Weights of a small sound classifier: trained on acted Russian speech (Dusha).
Rows from block 2, named by matrix and row number. Rows with one number belong to one channel. Each number is 128 + 24 x the weight over its row's rms, rounded and kept within 0 to 255. All counts start at 0. Numbers have three digits each. After the name is the row's rms in percent of the matrix's.
# convs1: first pointwise conv (model.blocks.2.convs.1.weight, 192x192x1), inputs 64-127
# convs3: second pointwise conv (model.blocks.2.convs.3.weight, 192x192x1, transposed), outputs 64-127
convs1.73 095:127178068120134152087138133113134110133152123127148089146151146130161110115122117095113122117144135112136089120146220098133144143131145123142116096117087117108136152143120128152161150129118139
convs3.73 099:120132160123096114177154112182166181176138094140169119142119120089166120075163091141124142121121122154123160158117137120157110107144139100089138116118137141124171090137176140154157130169111115
convs1.74 117:114095140131136125118119103131101088160135143124148133154081091126083137110152116152133102129112169159121133132131144169129089146124071125124068141146121105123154097137112110152132120088136146
convs3.74 113:121082157120133127121146148134119039161095146152126115107118115135088121089126100166144205094108139155158109145166099124119137098125119156120114160135088122107130119150137109130149146132139148
convs1.75 092:092118102151164127110136134147137146178159137174132189141102149143156156128141143122100149129146093075120126121114167149128133145122137123120120134082106074108194116108117153143137093151127134
convs3.75 095:131101144137134108120084136150149164122130148153081134163134162157095152142106106126141113128135133187120176142146128083122108128107094162164132109136144150141120120120102096127134173152104109
convs1.76 109:139117127098131162128140134109099109116122168147126186157172192154078083153135148170118164116095171116096148130137092075138114116143142126104126112147155153111115170152128112110105125174137193
convs3.76 112:174124122122129089135110145110132106071121104150127163113115083128137125154122162086107107123109133124114144135145127132086130120130093114123123134128082149137123140105118140106129116148127082
convs1.77 099:108140098129112091102171132115150081094162154138131151133112110133101109137114102147141110144138106158115118129114095147108124169127098143159123165130121153128135136114137132172180147131095135
convs3.77 098:084161138136133176108151177126116183107138119138124136125127149163121140124124126112123171151131124113135079115149063120172109161175130074145135072118128124145145145132119123158075147143125134
convs1.78 101:131107122154113139088182146161109154135142104140131139173159125147040141129128108091129169131120119116154142131141079139148119084143143140105122138118101162131107093184125139103182108111108157
convs3.78 100:156126122138130145152123171117164169119154150109145097081170118174149154136140170103110167103160119129116167119115136119150098127109149155088143069112117091108181169113114104157088123151116092
convs1.79 080:159114090143131136112133127115148128093144109103121159121136164138122173110110141095139120134139154128146136121140088141121149129136133121111141122126121145152118164089124125176122141095130136
convs3.79 093:146078140123093160170120120120120106140116121152131129146147163135149135121142119142131137143147134147125084123089090100101119124122128111110127145127052152142119130080146122109129142134130111
convs1.80 113:116114164110128128086146119116168116102156160152113117134130096116086124140111145136149125117126179104119166124134106079139136117116121162166133158120132124112123146137128117125173132133116129
convs3.80 117:118109122103144118107139107123106139150113108123132165140149130121075076073123123162142126120112102114119180139166167125150123128139132141158143110094111123120099153152136127156141121111156134
convs1.81 096:128116101128115125098169135147143162157171113102103142188144165130140105144120117119153159134142171137123139120110132112124185168108145115114120093142120149074109104152111158179115137133107129
convs3.81 087:144180135120156143140128118120126160098105106156145175143151077184161110126124166118134136136108128116103145135104133153160105121135117142126122104102135112071090120141126132142108126121145110
convs1.82 099:100087134129151155152119125158099127107112147111117106076076140146128139157130144110147158128115105105134124128123124144148153077145115186087131098160099118094105124140140127120144085122134140
convs3.82 096:110108147136166158173125147143127151124152104123132122161122142155132130129184138165160124139136135134142123101112154158118159129170187127112153132140175170148105136100154124136135143154144151
convs1.83 099:100151143143128096113161147134109119110110155153129125103134081107080118124124115130165132117131124109105140128118129095132150097107125131093132154153123046142134135140114135128145097114115118
convs3.83 111:157115117120120122143104121141113135085100126148129091144172143157133117159072167113115115190152133139132090097144112150106134106096135161150120135138117157117137139137088133134122117181120107
convs1.84 099:120120092119126173137139123113118122135138150088134146115153104123123090109110126140143091128140091147120116126150177119123116165090124101126110163114157160122120140127128153153144131100107161
convs3.84 100:108089085122103152127116168109112162134110122172159167134170137083086125127123148151148118114132113145126090110123134153069123117058129117139155124120123163137110143102115089142180142137129130
convs1.85 095:132129128126125112149150122166136127100139101107118187137136136101164126137109089143111154141149095147135137124134075117151143120140107127118136033119091101102115165129127113122086131109129108
convs3.85 097:141157152109130115110130111127134073094144128138174161079136153085130111121123101096090131163113114094124105063139103056129147137100106106081111138123123130129090106124143117153106109124149160
convs1.86 103:149112088116142146150156124143117119199154116092142137099151121106110105162095140109108149122133107140084114121125150125122130161141137098150107107134144146134132124111089146161143134151118158
convs3.86 108:146155102117111153141110100128116152114102112121124153132140115136171124109104134127145127091126139117120138123105131165105099104144141121102144091141119116132121085121104093121132122106121086
convs1.87 097:142134194145120111152114115110124106097143128091126161106156126125155091136123139158112164134136137173137119133145115154128123140140132121125136092083117181131119127109122117148120130125112123
convs3.87 104:104127095145155059100133114119109165143163169109138111105181119127116119131171136108139128101109114146123155164135122116132142141122108164132122148130110109187119176103117140171153132119115137
convs1.88 097:099113102137135095149122144111138157173113137112142122143161158089101118107107111125088164133142131159121091116124126154144137149112139115152101140118122126089130110111136197141136140151121146
convs3.88 088:123158141116165118121123097107109158069146118101118121140115096141099145157135167096102119133120121115154113087110119138141112129183076110106123126145076136140156099097171114138088106110107097
convs1.89 101:114147201129129143111147128106176180141118121162136111099134099115110141122118118123105114128139128149102108114113142143125114113095144086155162104141124120153141136139101108126117101144121144
convs3.89 100:101164152138115117131114103139105113103139122093112132181134091093112176140113136106119122093129119082118131131139144138118114113126135144119160097128129151097159132123106111107110112074126048
convs1.90 115:109132150160115137090167133117137138132119108138108184137180151140106167127094136130100155131150138159124142123125144100123146147123133153125165094138180139130118168095097162157113144121097130
convs3.90 119:114113144135128109113134152170151171128150086082123171121117145141111131127192123106136119148133151137103082167127153122068128129098120134148138095149149129117122125127119089145099145164138138
convs1.91 089:133110082153118095086119132157117126187111146148147152123109119129133151162135125126117099132125124131134130125098131177118128149114128120155115160133115084182162107186132129146154109147129095
convs3.91 088:139152137118127152125128162110149091103142109154099102152149129094175147122135138105144095143139144144119116098138133134151130093107100108089094126114046113128113119154130173100089132138109143
convs1.92 098:118154129129127069115150135128153120178123137165134129122153120109124153106106136148130108148144148126106143124127148136146136123111111118124138130121141130131107140140122107129157154118141114
convs3.92 101:152131162120142112156136108166069111141109133120118114136098166112092152156119143154123138136133108106124118152108183112155124148143154163158119138140164135106130124155119086115167118130169120
convs1.93 100:093120120117138142100121112156112127098112127138147109095083091128148065130140124115173088127136119168112148133102133116109124139138139140135099141121148118180114122178107123115165121144122123
convs3.93 099:123157158129123066127129085155123123120132136112123092152114113077143143097125124122145116131128119145145171116136161152155101122146120157081124112107131172113187164121101137114133092098113093
convs1.94 110:142178114155138139140113128140127158082140069147097137151113113144113091120132158157135134132160119086137120132127091168149066153156151104147154109113130155124124155169121123131111148163119113
convs3.94 109:110178126119075131121137094185108098108114140113102134161117168153107164146115145130120108163151126087116120164142066126177114123129140151131108141124149159126141143138127099144104147120130146
convs1.95 088:143134170137116140172112121093117096149166093074130167146147126135145126111140135148105061118145093133128146130128123163130160147110142104134117129132124125144122164109119143124127147101105133
convs3.95 093:135124126087109200164148084125144120134114117124102150085135137094126124098139142146116176106120133139119099129168123131132103139130126101101086131160167107128120134129134167100143143103130145
convs1.96 071:140139149129144093071161132117107096112131102135127146135126148137103130150129121128111137134167137124134114133135136095112134117127127150087112133136134122127111136162133123098105130097124137
convs3.96 074:139101091133108176175159110149090176145126102132171186133136146121142105112158137143108135123128129156109129111092148116144133129156115114130133093174107117137107095125161108137099101118141146
convs1.97 102:107137122142134099116133136128137098119166120130109143094181119155134170128092126068142086123109140140089136127163146161132139106118107105135099149120113160127138130121155138165136146099139077
convs3.97 097:089119152117104128082130132140123105147073127124129151155140156092093116103117142147098095087121125136092097088154093076144137123181139112118118122121136137125093115142155101109160142106159158
convs1.98 106:165147155115126145181111134136156138139100140063126114175077146139144114128121129141122094122152142135128131136085104120145121123110133107101104124146130152133104159134127125117135155156119134
convs3.98 116:097123106098132111175114111122111125129102120122127079087128106127112141140156120155108151101140127133099136100107129139127122133121109077099131106076077113135144122094128148104140154122104124
convs1.99 073:186118034121112144142098132147127101195116144117148112115118160104124146104122143107115129130121120107105105122107112182122157140117125174143148183115150145104150121111115158124103145132126145
convs3.99 084:117077168132074120179140131126116138105136106141110129162141180167158120157128131133143188097148142147120122115151145134102146129087138109163136121114143134158156144123145182158086145128126142
convs1.100 111:109173085135135089151100122118124110109110112072114135120120109122182150083092118119125078132128083157110108127126119081130107114155129136137103154134110174136151116145113133105117124111141115
convs3.100 114:075165179121118107112136119145153130146152123120116136182126130179110124165140134123128124155139120145095139121123134089145110119098137131138119106092109149151167145107184122119117112132122125
convs1.101 110:113114141125108155132136116105134153116127171105102144119120117135143093122116114113119148121110138128104138131107128137114132145115119170169132141081135102171129131142171120152119142120126121
convs3.101 112:135133134131092150130149111125147160117141141102097131184127128133137169135096135107112078119125142116095154106123114193150090148150117117125144143122131097125097159123102083121093120099123063
convs1.102 093:129117142104094089123117118131166110101103180174118136100154142117136109126119128150111081126129149112082154138118102132113140146123116198130114140088126135133121109174109091108129115124139157
convs3.102 103:127141134136080118168158107184109107123140109162127123122128121135117158148116138112112094128132109147126160112109145136131139152114091092106129077175113158104180148130159095083111135138118120
convs1.103 105:115142143142127118148144139122118116166138100137143111107153115124141191145120110092141135127118127128149130118164122142124130110126118110128097146081123132115113117125154138140150127126133129
convs3.103 101:110131123136147142104129153100127146173140141146152108106083140133087113112109157168131124119127122143139150121160171118142173123144139181166110092133123125143121135136162142121162186152132147
convs1.104 106:126117119132093136140166137146117139168138163068113130129126157139160150124105128128113143129142166114122171129114103171122102130141118137095108170118130115162111102125104139111113113112096109
convs3.104 098:144163111145115143158130107168097134158145116178149098106151127108127121139074196133119138128135142101124102119094137155144152131167127097109133102117169133137160114113139182125121109133111119
convs1.105 114:141142078138141114167125128130114094160169156118136119154175081130169147152119117130134117118151125145146134120150160165134115122142128075157112144154117198100151149123143095143144132129115143
convs3.105 121:103157109128119118101118120127173182122171106115130139171148139150144093155133176116133133113124142118142150125133152159108096153093125113145150101116110141159141120111104122165087119111123095
convs1.106 096:155113108097124131121161137137084163134115118110147143134172137097102134147126115115152132130151148117129145137151118047115133109097141147116160126135134060120143156109155111092092116120098124
convs3.106 100:118123134121173161103145153116133145109131119105153165149091115153096120104127097121105144115120126125142149134093115072144137153141112072111130093164165124123127105131173115166103152070144158
convs1.107 115:141144096125124126163141113160165094131151120129127169155107149129069164143130111146124088142129117111123146129182110090135109159137081156146109166182126089130146154101125130127161158199111119
convs3.107 135:095121104101162089118108133180098120152158141138151144128128137106087046120144114142098149143131093118107134109150145088137147110096139163105132176154119139128146160162112125096138142108117178
convs1.108 078:139129113152140151167114123136143117177136102108128119131147154113114102138147126170102133139108080131145128126130136157126163121148116142111111143174129131129073101118134130125123115148142142
convs3.108 070:136143092128054108130119138122137125138123129138098124128135114093105138109089109098127112103122130146084093152116145081168177123109135107134155122087167130134126109134138121145092154140122135
convs1.109 101:129136102144126132112165118127153090133128092137148106134133173118144069104113119211094116126111114109123107128116116111130112168132137168111121127155156140130134138118101142153155123169108133
convs3.109 099:158133098137149166129078141091120165130136127139167132104115132176085102136111139176129116140128121135103108127110102143129116144139171171158147094173091137145093131100115124122117142097121159
convs1.110 112:093141135125086117142135116149174154152127120105145049103121118116116052120114118142126096121126185146122111129098139116149134111118148116089123106127117117150107109116118102094143136146122109
convs3.110 101:154141110111124180119137082158216145161148162126121170147097111134073149097139131107138094126135138138121137178135115122091133114162146179097124118088126145104164108105139121132125127102141132
convs1.111 082:125132198115156136119133130120120153118079156117146105136142121129142091130124132080177116117137130157109133131145135125138157077139143090112127120131098085111124139138106123116178097108119107
convs3.111 080:140116165144118137171126137100126168175132110128140101124084107120149130079181104133123113109120136141126117110126124135123113146126173129118114157153136081108099153135126089143145106152139120
convs1.112 120:127087117110140138106071134155100163131123124072132182147140115135118142165082135134121111113110127131075133132118099115110113128129154175134142142105114162127125131115136144103159107130128139
convs3.112 106:136125132143149146119123093119133122129149134084110096121133125138156150162077155133109127139150136138166185154148117130150116122133064107132140100086082043161102121121113127161085108144125101
convs1.113 086:139155109150118125120134132122109141115095150187138139123150127136101203145120139099161094123111112094165140129109128121142087117118138108123109141140115081127159124124169126119124093114131143
convs3.113 082:115117158115148115141118131121104123194142111136126083098093126118139115124154181139103087122134124094133118130122114099124156144105147168117135121120114137118126113114178126106157105145114176
convs1.114 100:121145090125128149130144133115142121139144129112088111162156116125123190091118114115117133127123136126159127140117142031080148118121148133120150144116132106117121164109110117106099164120126121
convs3.114 099:113134134118118100127100138153144113090127115131131111113115114116159133115124130115155136128141116110136105095085124128079160124179142110093095117102071130123125121137104101104119103136124120
convs1.115 099:130110170113133131157088115090142093095117147118145141078154128110226133124126138085150074129115109157121123129096092148148134111163143120134114112137123104160147105133126120164120117070141131
convs3.115 105:132169135137120101143112134069118104090144109118070117090120136105187139141128095084142132145126146100123108168127161125114114150124116112101107128161166092121113124137089109154083153138132126
convs1.116 091:130141226122110131089180128115110122101124126123117125180110139131082104177133109101107153136125152095151111126122134111124170133129109142125134113109126193149101146125099110076144120161126135
convs3.116 083:141137129133117170120152142148169152177133122157160127100134170155142105112189118175127149112141137132178120175138148167152132133111144140146134117111186149155106091127121105118144150134133173
convs1.117 104:166096109119110130116179144158147162139142125095124147132129103097127120142155117150137160122127121100078157123120139164120083151151134091121102176166101093106115123112135117162109117145116141
convs3.117 113:102141105150133149129160137122109200178123177152135148090148129093115097139105172161142146135150137125187096129108128137136137118119176131156111100161113112138102116122136097151171126136129104
convs1.118 112:083119191158145133096170129139088106095137127120106122142110126139109146165111129111135152123122118124160155126154104123101130091110127134093089100079145162137098118100125136127126145076146131
convs3.118 096:124122120130167154103140190135165132122144124152173113164131158154119096170172123177131132154138108168126103146123155120121155131120158121136138126131142136167123121151099124120151161143135165
convs1.119 104:137075104128108156128156126127075139143151153080109189095144085153163138146108119136136130131120118083175145118104079134133136108129151125081151139125097136111109130155149137152114101105131084
convs3.119 094:143169144128169133165135118175112123127127098154139118173131119162141146139145156123112153118131116136110104097147135123088125118130142176150107180123124148121137107133105109128102143138115102
convs1.120 082:145139115123103085098136142125158174116147133128132123142120153145137149157131124174128147128126077121118132123130119131113106150146158195101103125134128109134148110139111135158139141128101122
convs3.120 083:158138082142101170177133108145116145100123116085128159130126160106137129102093117086123114147129131138166158165135097121122094110122078105132157102141160084148128147094091112132078113107141117
convs1.121 115:092135121126106183127133105100141106134115137122124133109136135147086115096112108154101059136139112173147121131091188134145149085161119169086119104129147141116152126115148137169131125137128117
convs3.121 120:080092152127150112135135165157140147121162122140143136112136118152217166156150108106098146168144117137137101123109159098142101152091119115111154091153137127125131123104091106149112154144134147
convs1.122 093:126131109104149159125110113101157123105148139110141110168203104112140149129114120072159116146162131146134142138145151124144179093078148151080156140133134151157095102122106148111155143141111135
convs3.122 098:132170073127185146154113145127115165155119134152128148112128182147154112159142082142109164103152126134156155061144176131109129117134141158139135137140129126130127144136110111134121079129123132
convs1.123 118:146099144119123126160131134100114141082146128119122174110104120129188157125111109085138159115154189119123124132122111073107165144132150136131100106099107161141179123099136107153116145101126128
convs3.123 124:141057084128086105148136106118112156165137139141133105110141125145116136123121171183138146135142121146176152128132138164127128124091132141144140120111117139112090136157140097136170124140132106
convs1.124 105:157096160103133110122131107156164119153155145113150166141124141134090142130108124118098057125105117154106141124108177156123206163130138180135117126108109151128119170165130137131127141130120132
convs3.124 103:158082064127114087150145094180127117116111082107117118136128126116101127112145162158187142120121138118144150150108135162120128148143184124123116086110146118133177104120097139124105125099115101
convs1.125 099:115141167134151148089199125143129151127142126166106164117088148149129165083140118099140138130125124143150118122117129088141158161150167148141133102093113109177118090118087124106126163128132126
convs3.125 104:106132156114119103123153136126113093091131097129082125135087132150136150138146115106089133145141126131102092122162123071122094110156098110095146100188155119137157122136127111151104143146089109
convs1.126 116:133115107142118155149160123176118153117145134123126166164117141136162183135130109108097140122104104106165153141127117123133120126107152100156135126122107093092137114154117133118129098145104133
convs3.126 111:113117108163118117095145099116094123131132172101159127113117095140129158139140116112110126138139121129108120114144143121172090096154100114105115109173138104135156131150126129128074100102136064
convs1.127 089:122120104118106122181117128120130166117120141041098196100096119116158066123108114142107093126129100151125126115133121104116124136118137155159117159140103127139172165111144123150095121141115120
convs3.127 090:112117185126129089130137109136131101126139130094144128207106104180090156167125114098108140180115105135125112114128107099171111114138119162093128096118124115138123133144122141094127078119140110
convs1.128 104:119136130132160174116168138129145140139115125107133150190110147144117149122152144197073164110135134156154129122125172132102099113125113146163125158134130145130117115144123117106147121128159170
convs3.128 106:150104133122122127166087123123103135085150069164147116141086074110143093100118126123140124151118143106105150068114108123111160124135106095096163112160116138097132079116111143127115112116108138
convs1.129 089:176125088124143105144125123133112132159152154072135166116109176120143158154108128150120100130146117155105139121151137182144152164130103125203117213159142145111172139135161157130118160101091121
convs3.129 078:140156149127151091100115104104126113146105152109112119116118128113122155113163100130119112124106128103126074092129153095114139124145162149127108141114162137126082123120147119098152138093144154
convs1.130 106:100185105124145147140111131126111159089114126040124176165133116154135102126131123140138081137116070123138161126097086146151132136130133123152155164144112156153126154147137112130119102120116126
convs3.130 113:100116111152204116109120114130129147176096139092144115119104094154100119153141116142113117104117134146138136136145177114093153126141101129119130152135110093104147169150104087099120140127130118
convs1.131 089:143164185151150070180171115127142128131099148113141165127111096171127120126128132138117072108142120133106120120109153120144115117163140135118098158177124063090098133151120129131138146110127117
convs3.131 084:142166139130143126152138109111140119125142126132089119155169152143089102156149140120126126141128133138149125114105118167161113099121127170126091114110111129143138142146122099140127129141137122
convs1.132 097:119129153111153062137131125119168144090095106128138121134127124111150064158115141158143176133145103121133131129091163143137126134143141154136132125136132115112117111145135133104117118076145125
convs3.132 090:150084110120161150115102131084083122140080181112118120099141143153151115188147127121102134182123122129122137111132126123128086143096154159134086135097097118133103121114097114116118091135141142
convs1.133 098:123144131112130151082143133144106085124109133108116129148126126142088095167117137137100085126137146112118126130078087157155155143129122180130105166124112129148169139161125107153127127172111136
convs3.133 090:146108107130138104119112151119164140175168147142154151131126125162109140131166127185133130161144133138138143127146130123124154132076179116131164098123091157145106105119114105141134129101144110
convs1.134 095:111095141098145131139096123105154121138097181097120093121177112153117093098111128132156092125122130116129164123109117108118137089103142118142119189155127120139147140160151127118133113106102136
convs3.134 095:140134140107127133154132154134110149126155085139101155124155112129141085125108098143112157160122131119134122065137084063110143096103140139103114157122119151134078143156144143129116122179122153
convs1.135 073:137130092134138140162143128119141127134086096095125120150209096142134116117110108092168152131134129150131135122117177082118164143123175121122132129126142162132119125140136131137179149141119152
convs3.135 060:146166083116094154145114112099133115111089101103092146115136148120149104140144117122126106116124129142143080141171121138154095122185102092140118105119110120160184148108100175107107103112121085
convs1.136 111:149139171106133101122147139146148107146120168137135098100116111141116180163136111129104126120127159123140109123130117075097158135102133166129182174130116084122124162127114101116150158143119107
convs3.136 127:132133154113116098117132083180130162100103097124107160188115137107125184161129117124140136142132113118144046052136124127118106128108143164146105150140131161106109136135090083089133118163124149
convs1.137 113:177172113122123179119097138160108112162139147115168137151121121148140116130144132162118121134130199103113125127125118147128118118096123139138129176132140115161166170138124116146116079108144116
convs3.137 113:128111125096074140117154136156160145095112106112074130124125123137103140116183161086125143101097127126111145134134104156149124147107096097142135122104155100114149130142150125134066117114127125
convs1.138 082:148125123132148115140111133129103095107090110124134115133125169106118102157116124133104182126130108113114145130114154066150123087109117146120158167106151111118120124131141112152103091133161140
convs3.138 078:134140149130156121093135132152167151149148151141148133141123135142117157117136131155146127146142125168140101120143141146151178135125160105159144135130152173177133135159154104152166134162146147
convs1.139 059:140113143128118125134120124123123102101142126075107137129162099092183146163133132186136131122104176108160124127114134102129102122122109144085135195142139134089129152139156145110135120133118137
convs3.139 052:151133055146172099113121117121115121114128155137135141110100149177137068149139143159132111146124119147147188111111140151114124114147113178134125117134173158143115092128130101131168130145149135
convs1.140 099:156139143111139102140122125134175134097126165145121135108146113108140103104135135101120117117138156149145129133101138137131126125150132113122107049131134132155169093144131141112112124142124135
convs3.140 102:152121134110146089137113128099131091142142100153129108112093127122089138181151141145094157170127133119124129129118128115168127156120111097138090137151142092143104130115111106126123140149130117
convs1.141 114:113118178126155082161137121100113094114076162162118092117135095148129079155125156086122155125154147109138101128139147126130192102134130143076116131131108141136100089147134102140154139124121137
convs3.141 099:139157081126115141102122104170110108104129126085099134125128169133139107155157122099095090093131119130140159105142153105126072117145096149148152132124112085150162135106117169086163106123123090
convs1.142 093:125144084127125147123127139103124112170134091137131110121186131120127183111134117102131116136144076131116143135115164126145198127143151123143145134148121110156124127141112116166126131159101125
convs3.142 087:118153083128120136121092164090123113160126124136117099120126189102169082154138127129135130092139136103158155091133189116114133129113180125174138145161113114161121134141122151085109073104119141
convs1.143 082:110106183137146159107147119119158140163091169073143093164126125125149118148126123140127165127127097134146114126114142150125174107122142129125140121101111134099071129127142141122118125149140145
convs3.143 083:105158100113158156104158131130139154160132164097165167131169124151095109140147161148110166112129125150140055152130149122118152130152152138144145096089149136157158145119102091115086099135131139
convs1.144 089:123100153083112134114104133099175127118074129079103116134138137112138105094126140152123074130148151165127128129099164124133174114101140141082105134133154159145118119137122110125165118129112135
convs3.144 098:136079113142124153149129147095104110103122127130149131093115118127135156123131148119116110168104116145098113121059101127131104114128136120118129103119064081116094109149139147153106139100119156
convs1.145 104:119147132107167100133119131143100116137130169048154151171094112149154117176124147118127124133118090096110155132105121124157118104154114124141123119126129180152115143150139115149104105127131106
convs3.145 106:093090101141168123124158103124153117116132154041153132097122116126132136196142138113139129106117131147123133127130139163134093121130083129102140101090133085132158154156094155116124132088116103
convs1.146 090:106143110141107133135118122147129122131144096181116113173132091141142124148109143123148113126129130096132094116110089152176126111150111113153153124138107117118145151162183139090116111127124124
convs3.146 094:139081142135105140116111129139133129139139139142165124135155110091108097157074082148134113097132112150133151136157119081121141095142162147125135130147097156110123115102168132063154115136149138
convs1.147 116:129155080159083131154175120115104166147141055147125170140134115123167140149106148129127128140157137103138127120099129131119128135148143152120149109114126146143160152141129118178114163146136163
convs3.147 113:104108155122126132131156103138149126136135133157143104146133109121107136119132111142131155127112139129182073147135105136121178096134130133132104179128154136088137146123127169167116164124143108
convs1.148 125:142114092110131106111143134122121141087112131094145123149120121126147153132134126053142098093113164162124119121091136106130133103130126123140115141090157135100130163120133145097086108135157105
convs3.148 126:111164158117068146110111143121104112088089122073085136119142127168165194139114145106163126155140146139123104140122085136135111124136127098103095118109118110166095119096139119126107120133116128
convs1.149 118:157145189131117158139140120113110143140132117093157121142132150126182116156093126157165139144126163065126115138107160130110097149160149129167111150157138148138166123133120124132088125136133153
convs3.149 128:104143144136164104150136114125119098163126121106104089117114077095167118163141090114136114138125110123098131166131170112096137129162109137081134136132131074106129148090085142121087147128089115
convs1.150 109:132153067102117107119133133108145134137104087111098157147140152104146119157132131123128129132128115131070145127108132137120105146145145142118140164091112133133157123093137130133108141137129120
convs3.150 111:163147113145137144165135176109108140100133149154136140084126154137145146154125126102131100148102136121122082141096118144162107170161150080131162062142170106172123126120110107177134135123117169
convs1.151 095:145110083127116151134150125145089122117149100117092166154170105127149163119131115126124110138138141139166142128152120157145089105108120095097120110162124142098101110132128110140150105153109124
convs3.151 090:158125102143146115162141082137152115182101099150148102106154092092151127152163102145120127122127146132122133130159161150118143114141128089110145090141126161094121125122144150124127130152127098
convs1.152 101:138144090140123148105084137138117118110129099098134124100130114124125074163126129117127104134094130126118096144141137128138075137147095114107080177124117051142175117142164172134102130125134097
convs3.152 096:114129117131144145130141173159107146120122100101148131157123166154128108157141130148128154150123129145126127140137106103157140138157161117118114093155141105111172110141123122169140118139135142
convs1.153 108:132172158118110100165133120121124096155165148039138146165105131134165151121108134117103111138125174181131144122140161148138134146138116136133142110166109187139117139103114125142122131133085109
convs3.153 098:160144146112116160187134160148138201121119126191081126124121192152119144130156096143103169146122125142136146147123134141165120123089145143149136117135129118133112146082135119123124144136131087
convs1.154 115:140148162130134106140136122116134106160138110081128166120152121099111167128104116167127140132110104104110110114126119136126096125106115105119100187168138083117111174166152132131122159146090129
convs3.154 115:151119118147154082131139057087116103134081150133132104123112110143111161135128130109127107112085118153100122124090133141118119095101105148092162120096101157141130160114129130120132142097123108
convs1.155 092:125138116142125115093172132146138144119145102122126139080139158101096108115149142108130213123140173098152128120097140095125122155119163138139143134094146115142184107146123125124105156111129107
convs3.155 087:160135133124164154087108108140152133111138118153136104130094145091154062176133114145155154128125135090122150128143095125145104125134117109145115108129144109124061103118082147142161171123121130
convs1.156 107:107143141133132144128106140154126155117104171155103117097118153121169145128105139139119116152124149112131135141105080116146115156147144167132123147150103111157159052089124139114158131153152113
convs3.156 115:085152096134163128091147094121127105134102131088173143128147128091128105148136171141150142113148123096128132154119134140133128116138173158126125162089164111120121172174132166095136165085143107
convs1.157 098:153144146114142134157142122125132155105107128103125120069057143131134101117119142171113152132129076120145158126114117135123126088139115179097129107104155124082131145142151114107129118113138128
convs3.157 110:130124141122171165143158149123081145134170145114149172117142186127168129143154146146132161116129112167175110122134169127120098132160121139138104137131120126163126135122103132148159135142140115
convs1.158 100:148126164090141109124147099124131151139095193092141121136106108157153120148128124086141146120136169158129146129129127160131170110137108122123113107127110185146099103151128098090133134127103160
convs3.158 107:134138123148102095104139087140091149109144166096158146103127122138114141162146174113118141129125115158151105137138139173122122150136096120133127156117157128098139157154073129150152080113163111
convs1.159 099:158130140117148122144165133143142153153149120075114104157101130138121151112108090134117131096119140121136162116116073160147153074144141107137118132164133172129094159128140117087144105112104136
convs3.159 110:163086109106123127134107136104113107120101088105129169126096140112108133140158099149111152108117113164150122191120130124125151132149101096124097098143101130121110098129154164147148079122129122
convs1.160 098:105108148153139160142121124117105123105140091164096129104150137110166118130128140115133126133120168138139136125102140097103089122140141153118098120131125124092111147101179118179092112120135126
convs3.160 097:145124127136163117127134113133105130144137122135125140131128144143099116099139131118124108125117131113142180147100119144148095156140105120144132111121143126108153156157108080150121108144137114
convs1.161 112:109131067133150141093139147109126165183135131130104151150106144125114077118118120129134150136145111136106121144109126079115168124147137129159148148118107087123173135160118128133117128126100124
convs3.161 109:115089098123100098113112133154096140112113142132160137142162116120081159124101141141144083087152136164124210168122154139106101123134118176143136131133121145134131122139116066132177122139131132
convs1.162 104:119153088124099155131149130147093149143159104080129166192121149136172094152133108150122133127128146167162146128135140119134165137144147152118136116132113128084121143122111131094123120154126134
convs3.162 096:143096111100143138152132100143090153112129113186160133129115086132149110139132141133105128142115108152098136100112158126111160131090096148135132165121106157092112133163146162118144115113138130
convs1.163 119:089133138148105153148140126113115142090125123144130118124143155152188137156109117128129134131138103126142124122085135078141127099115125132127107130119122117146131147135129115127092152143128138
convs3.163 129:135119168136104141124154155146176120142121119143113154137132111130143139142100131144182182123121124168137171114113110174119174057141116137103133130107138141135154137098158182121140165152135119
convs1.164 086:153121148138140132123103124128115114134125167018113104178080159131139099137128124174117100130118153130123131129129121113126085130134137120099165148101135164112116143141146140120087127133132079
convs3.164 067:080105121130108147106122136149117119165121144081041123121135120142122126163124154152130163121131135128155125110166110116147157109111121184131134149079112090107085111125091118117118131167166104
convs1.165 095:141120128092093121153135127130151133144134151118147175098141095162136139132148138131136157145135134115136121133080178173121128170156131158154092138151126127155136098167127135158122132084125102
convs3.165 092:117146105126116179090129181134179143124129113146115121132119190165106121163088095158134099143116132115144123147097130117084132146108133112187116126142116132140117093104121121189143128128137156
convs1.166 111:102129096129106100130121126111117102175137084101153103124120124107090104172149141138090135126133179120130154109148114144177085115114138070113131074132143098128140097131168123138119145163103131
convs3.166 100:115142124125085120129139109152112121120111125134149118166130143116117090102131088136128146158126112148140169124173165106125146129105151195143152209112125150163103163130119149164152168090128164
convs1.167 105:143136057115101129138117132110102104122176134093113128146118073142152146140134115147138123131127119146142126129146146086101177116108096147107140147153151146148151176117147136160138106134143144
convs3.167 105:129118096122140111142109145130142112110117176109160130122106137133136121132136173108134130170136115117101151171075083139119120140097142151140131109113110113123094132129139132143143110130119118
convs1.168 090:115140098119115134089145128133132137120116132148131136116083113128129157144119128159147090146108130100134141133131146118150094157136113160120082124107108122145117152151128130137117118164142131
convs3.168 090:137097156140121153151143135157136136085126153095151136154120105138130126161114140118111078150130133133151092194114107119129122132112091114091111115167140118118104112137178157131077156145139125
convs1.169 079:114120131134144177149126136127108105113150119111109113073132150127117121138125129158158104136125137147105126130124187124119137146139136163121122140114142081157142104151125129148148099108134121
convs3.169 077:126139140130112185136145118159117139108149115135124115149112185162149164159160136092133096189133123119111135199100105108112139125093121134110146116131129153132064149091125109183104133150130161
convs1.170 082:101144153141131101088143137130115127155072156152142147137177084110150178111114141124101142127134156133145116125126172136144138137126152094113085141114172123180111111142107126100129098139106139
convs3.170 084:120118120123141139119121145124133153126150129119122149090082123181100122118167125129109135151136135184113133149136092088138102144160064098132121071190108145146140116132135113158108144129128138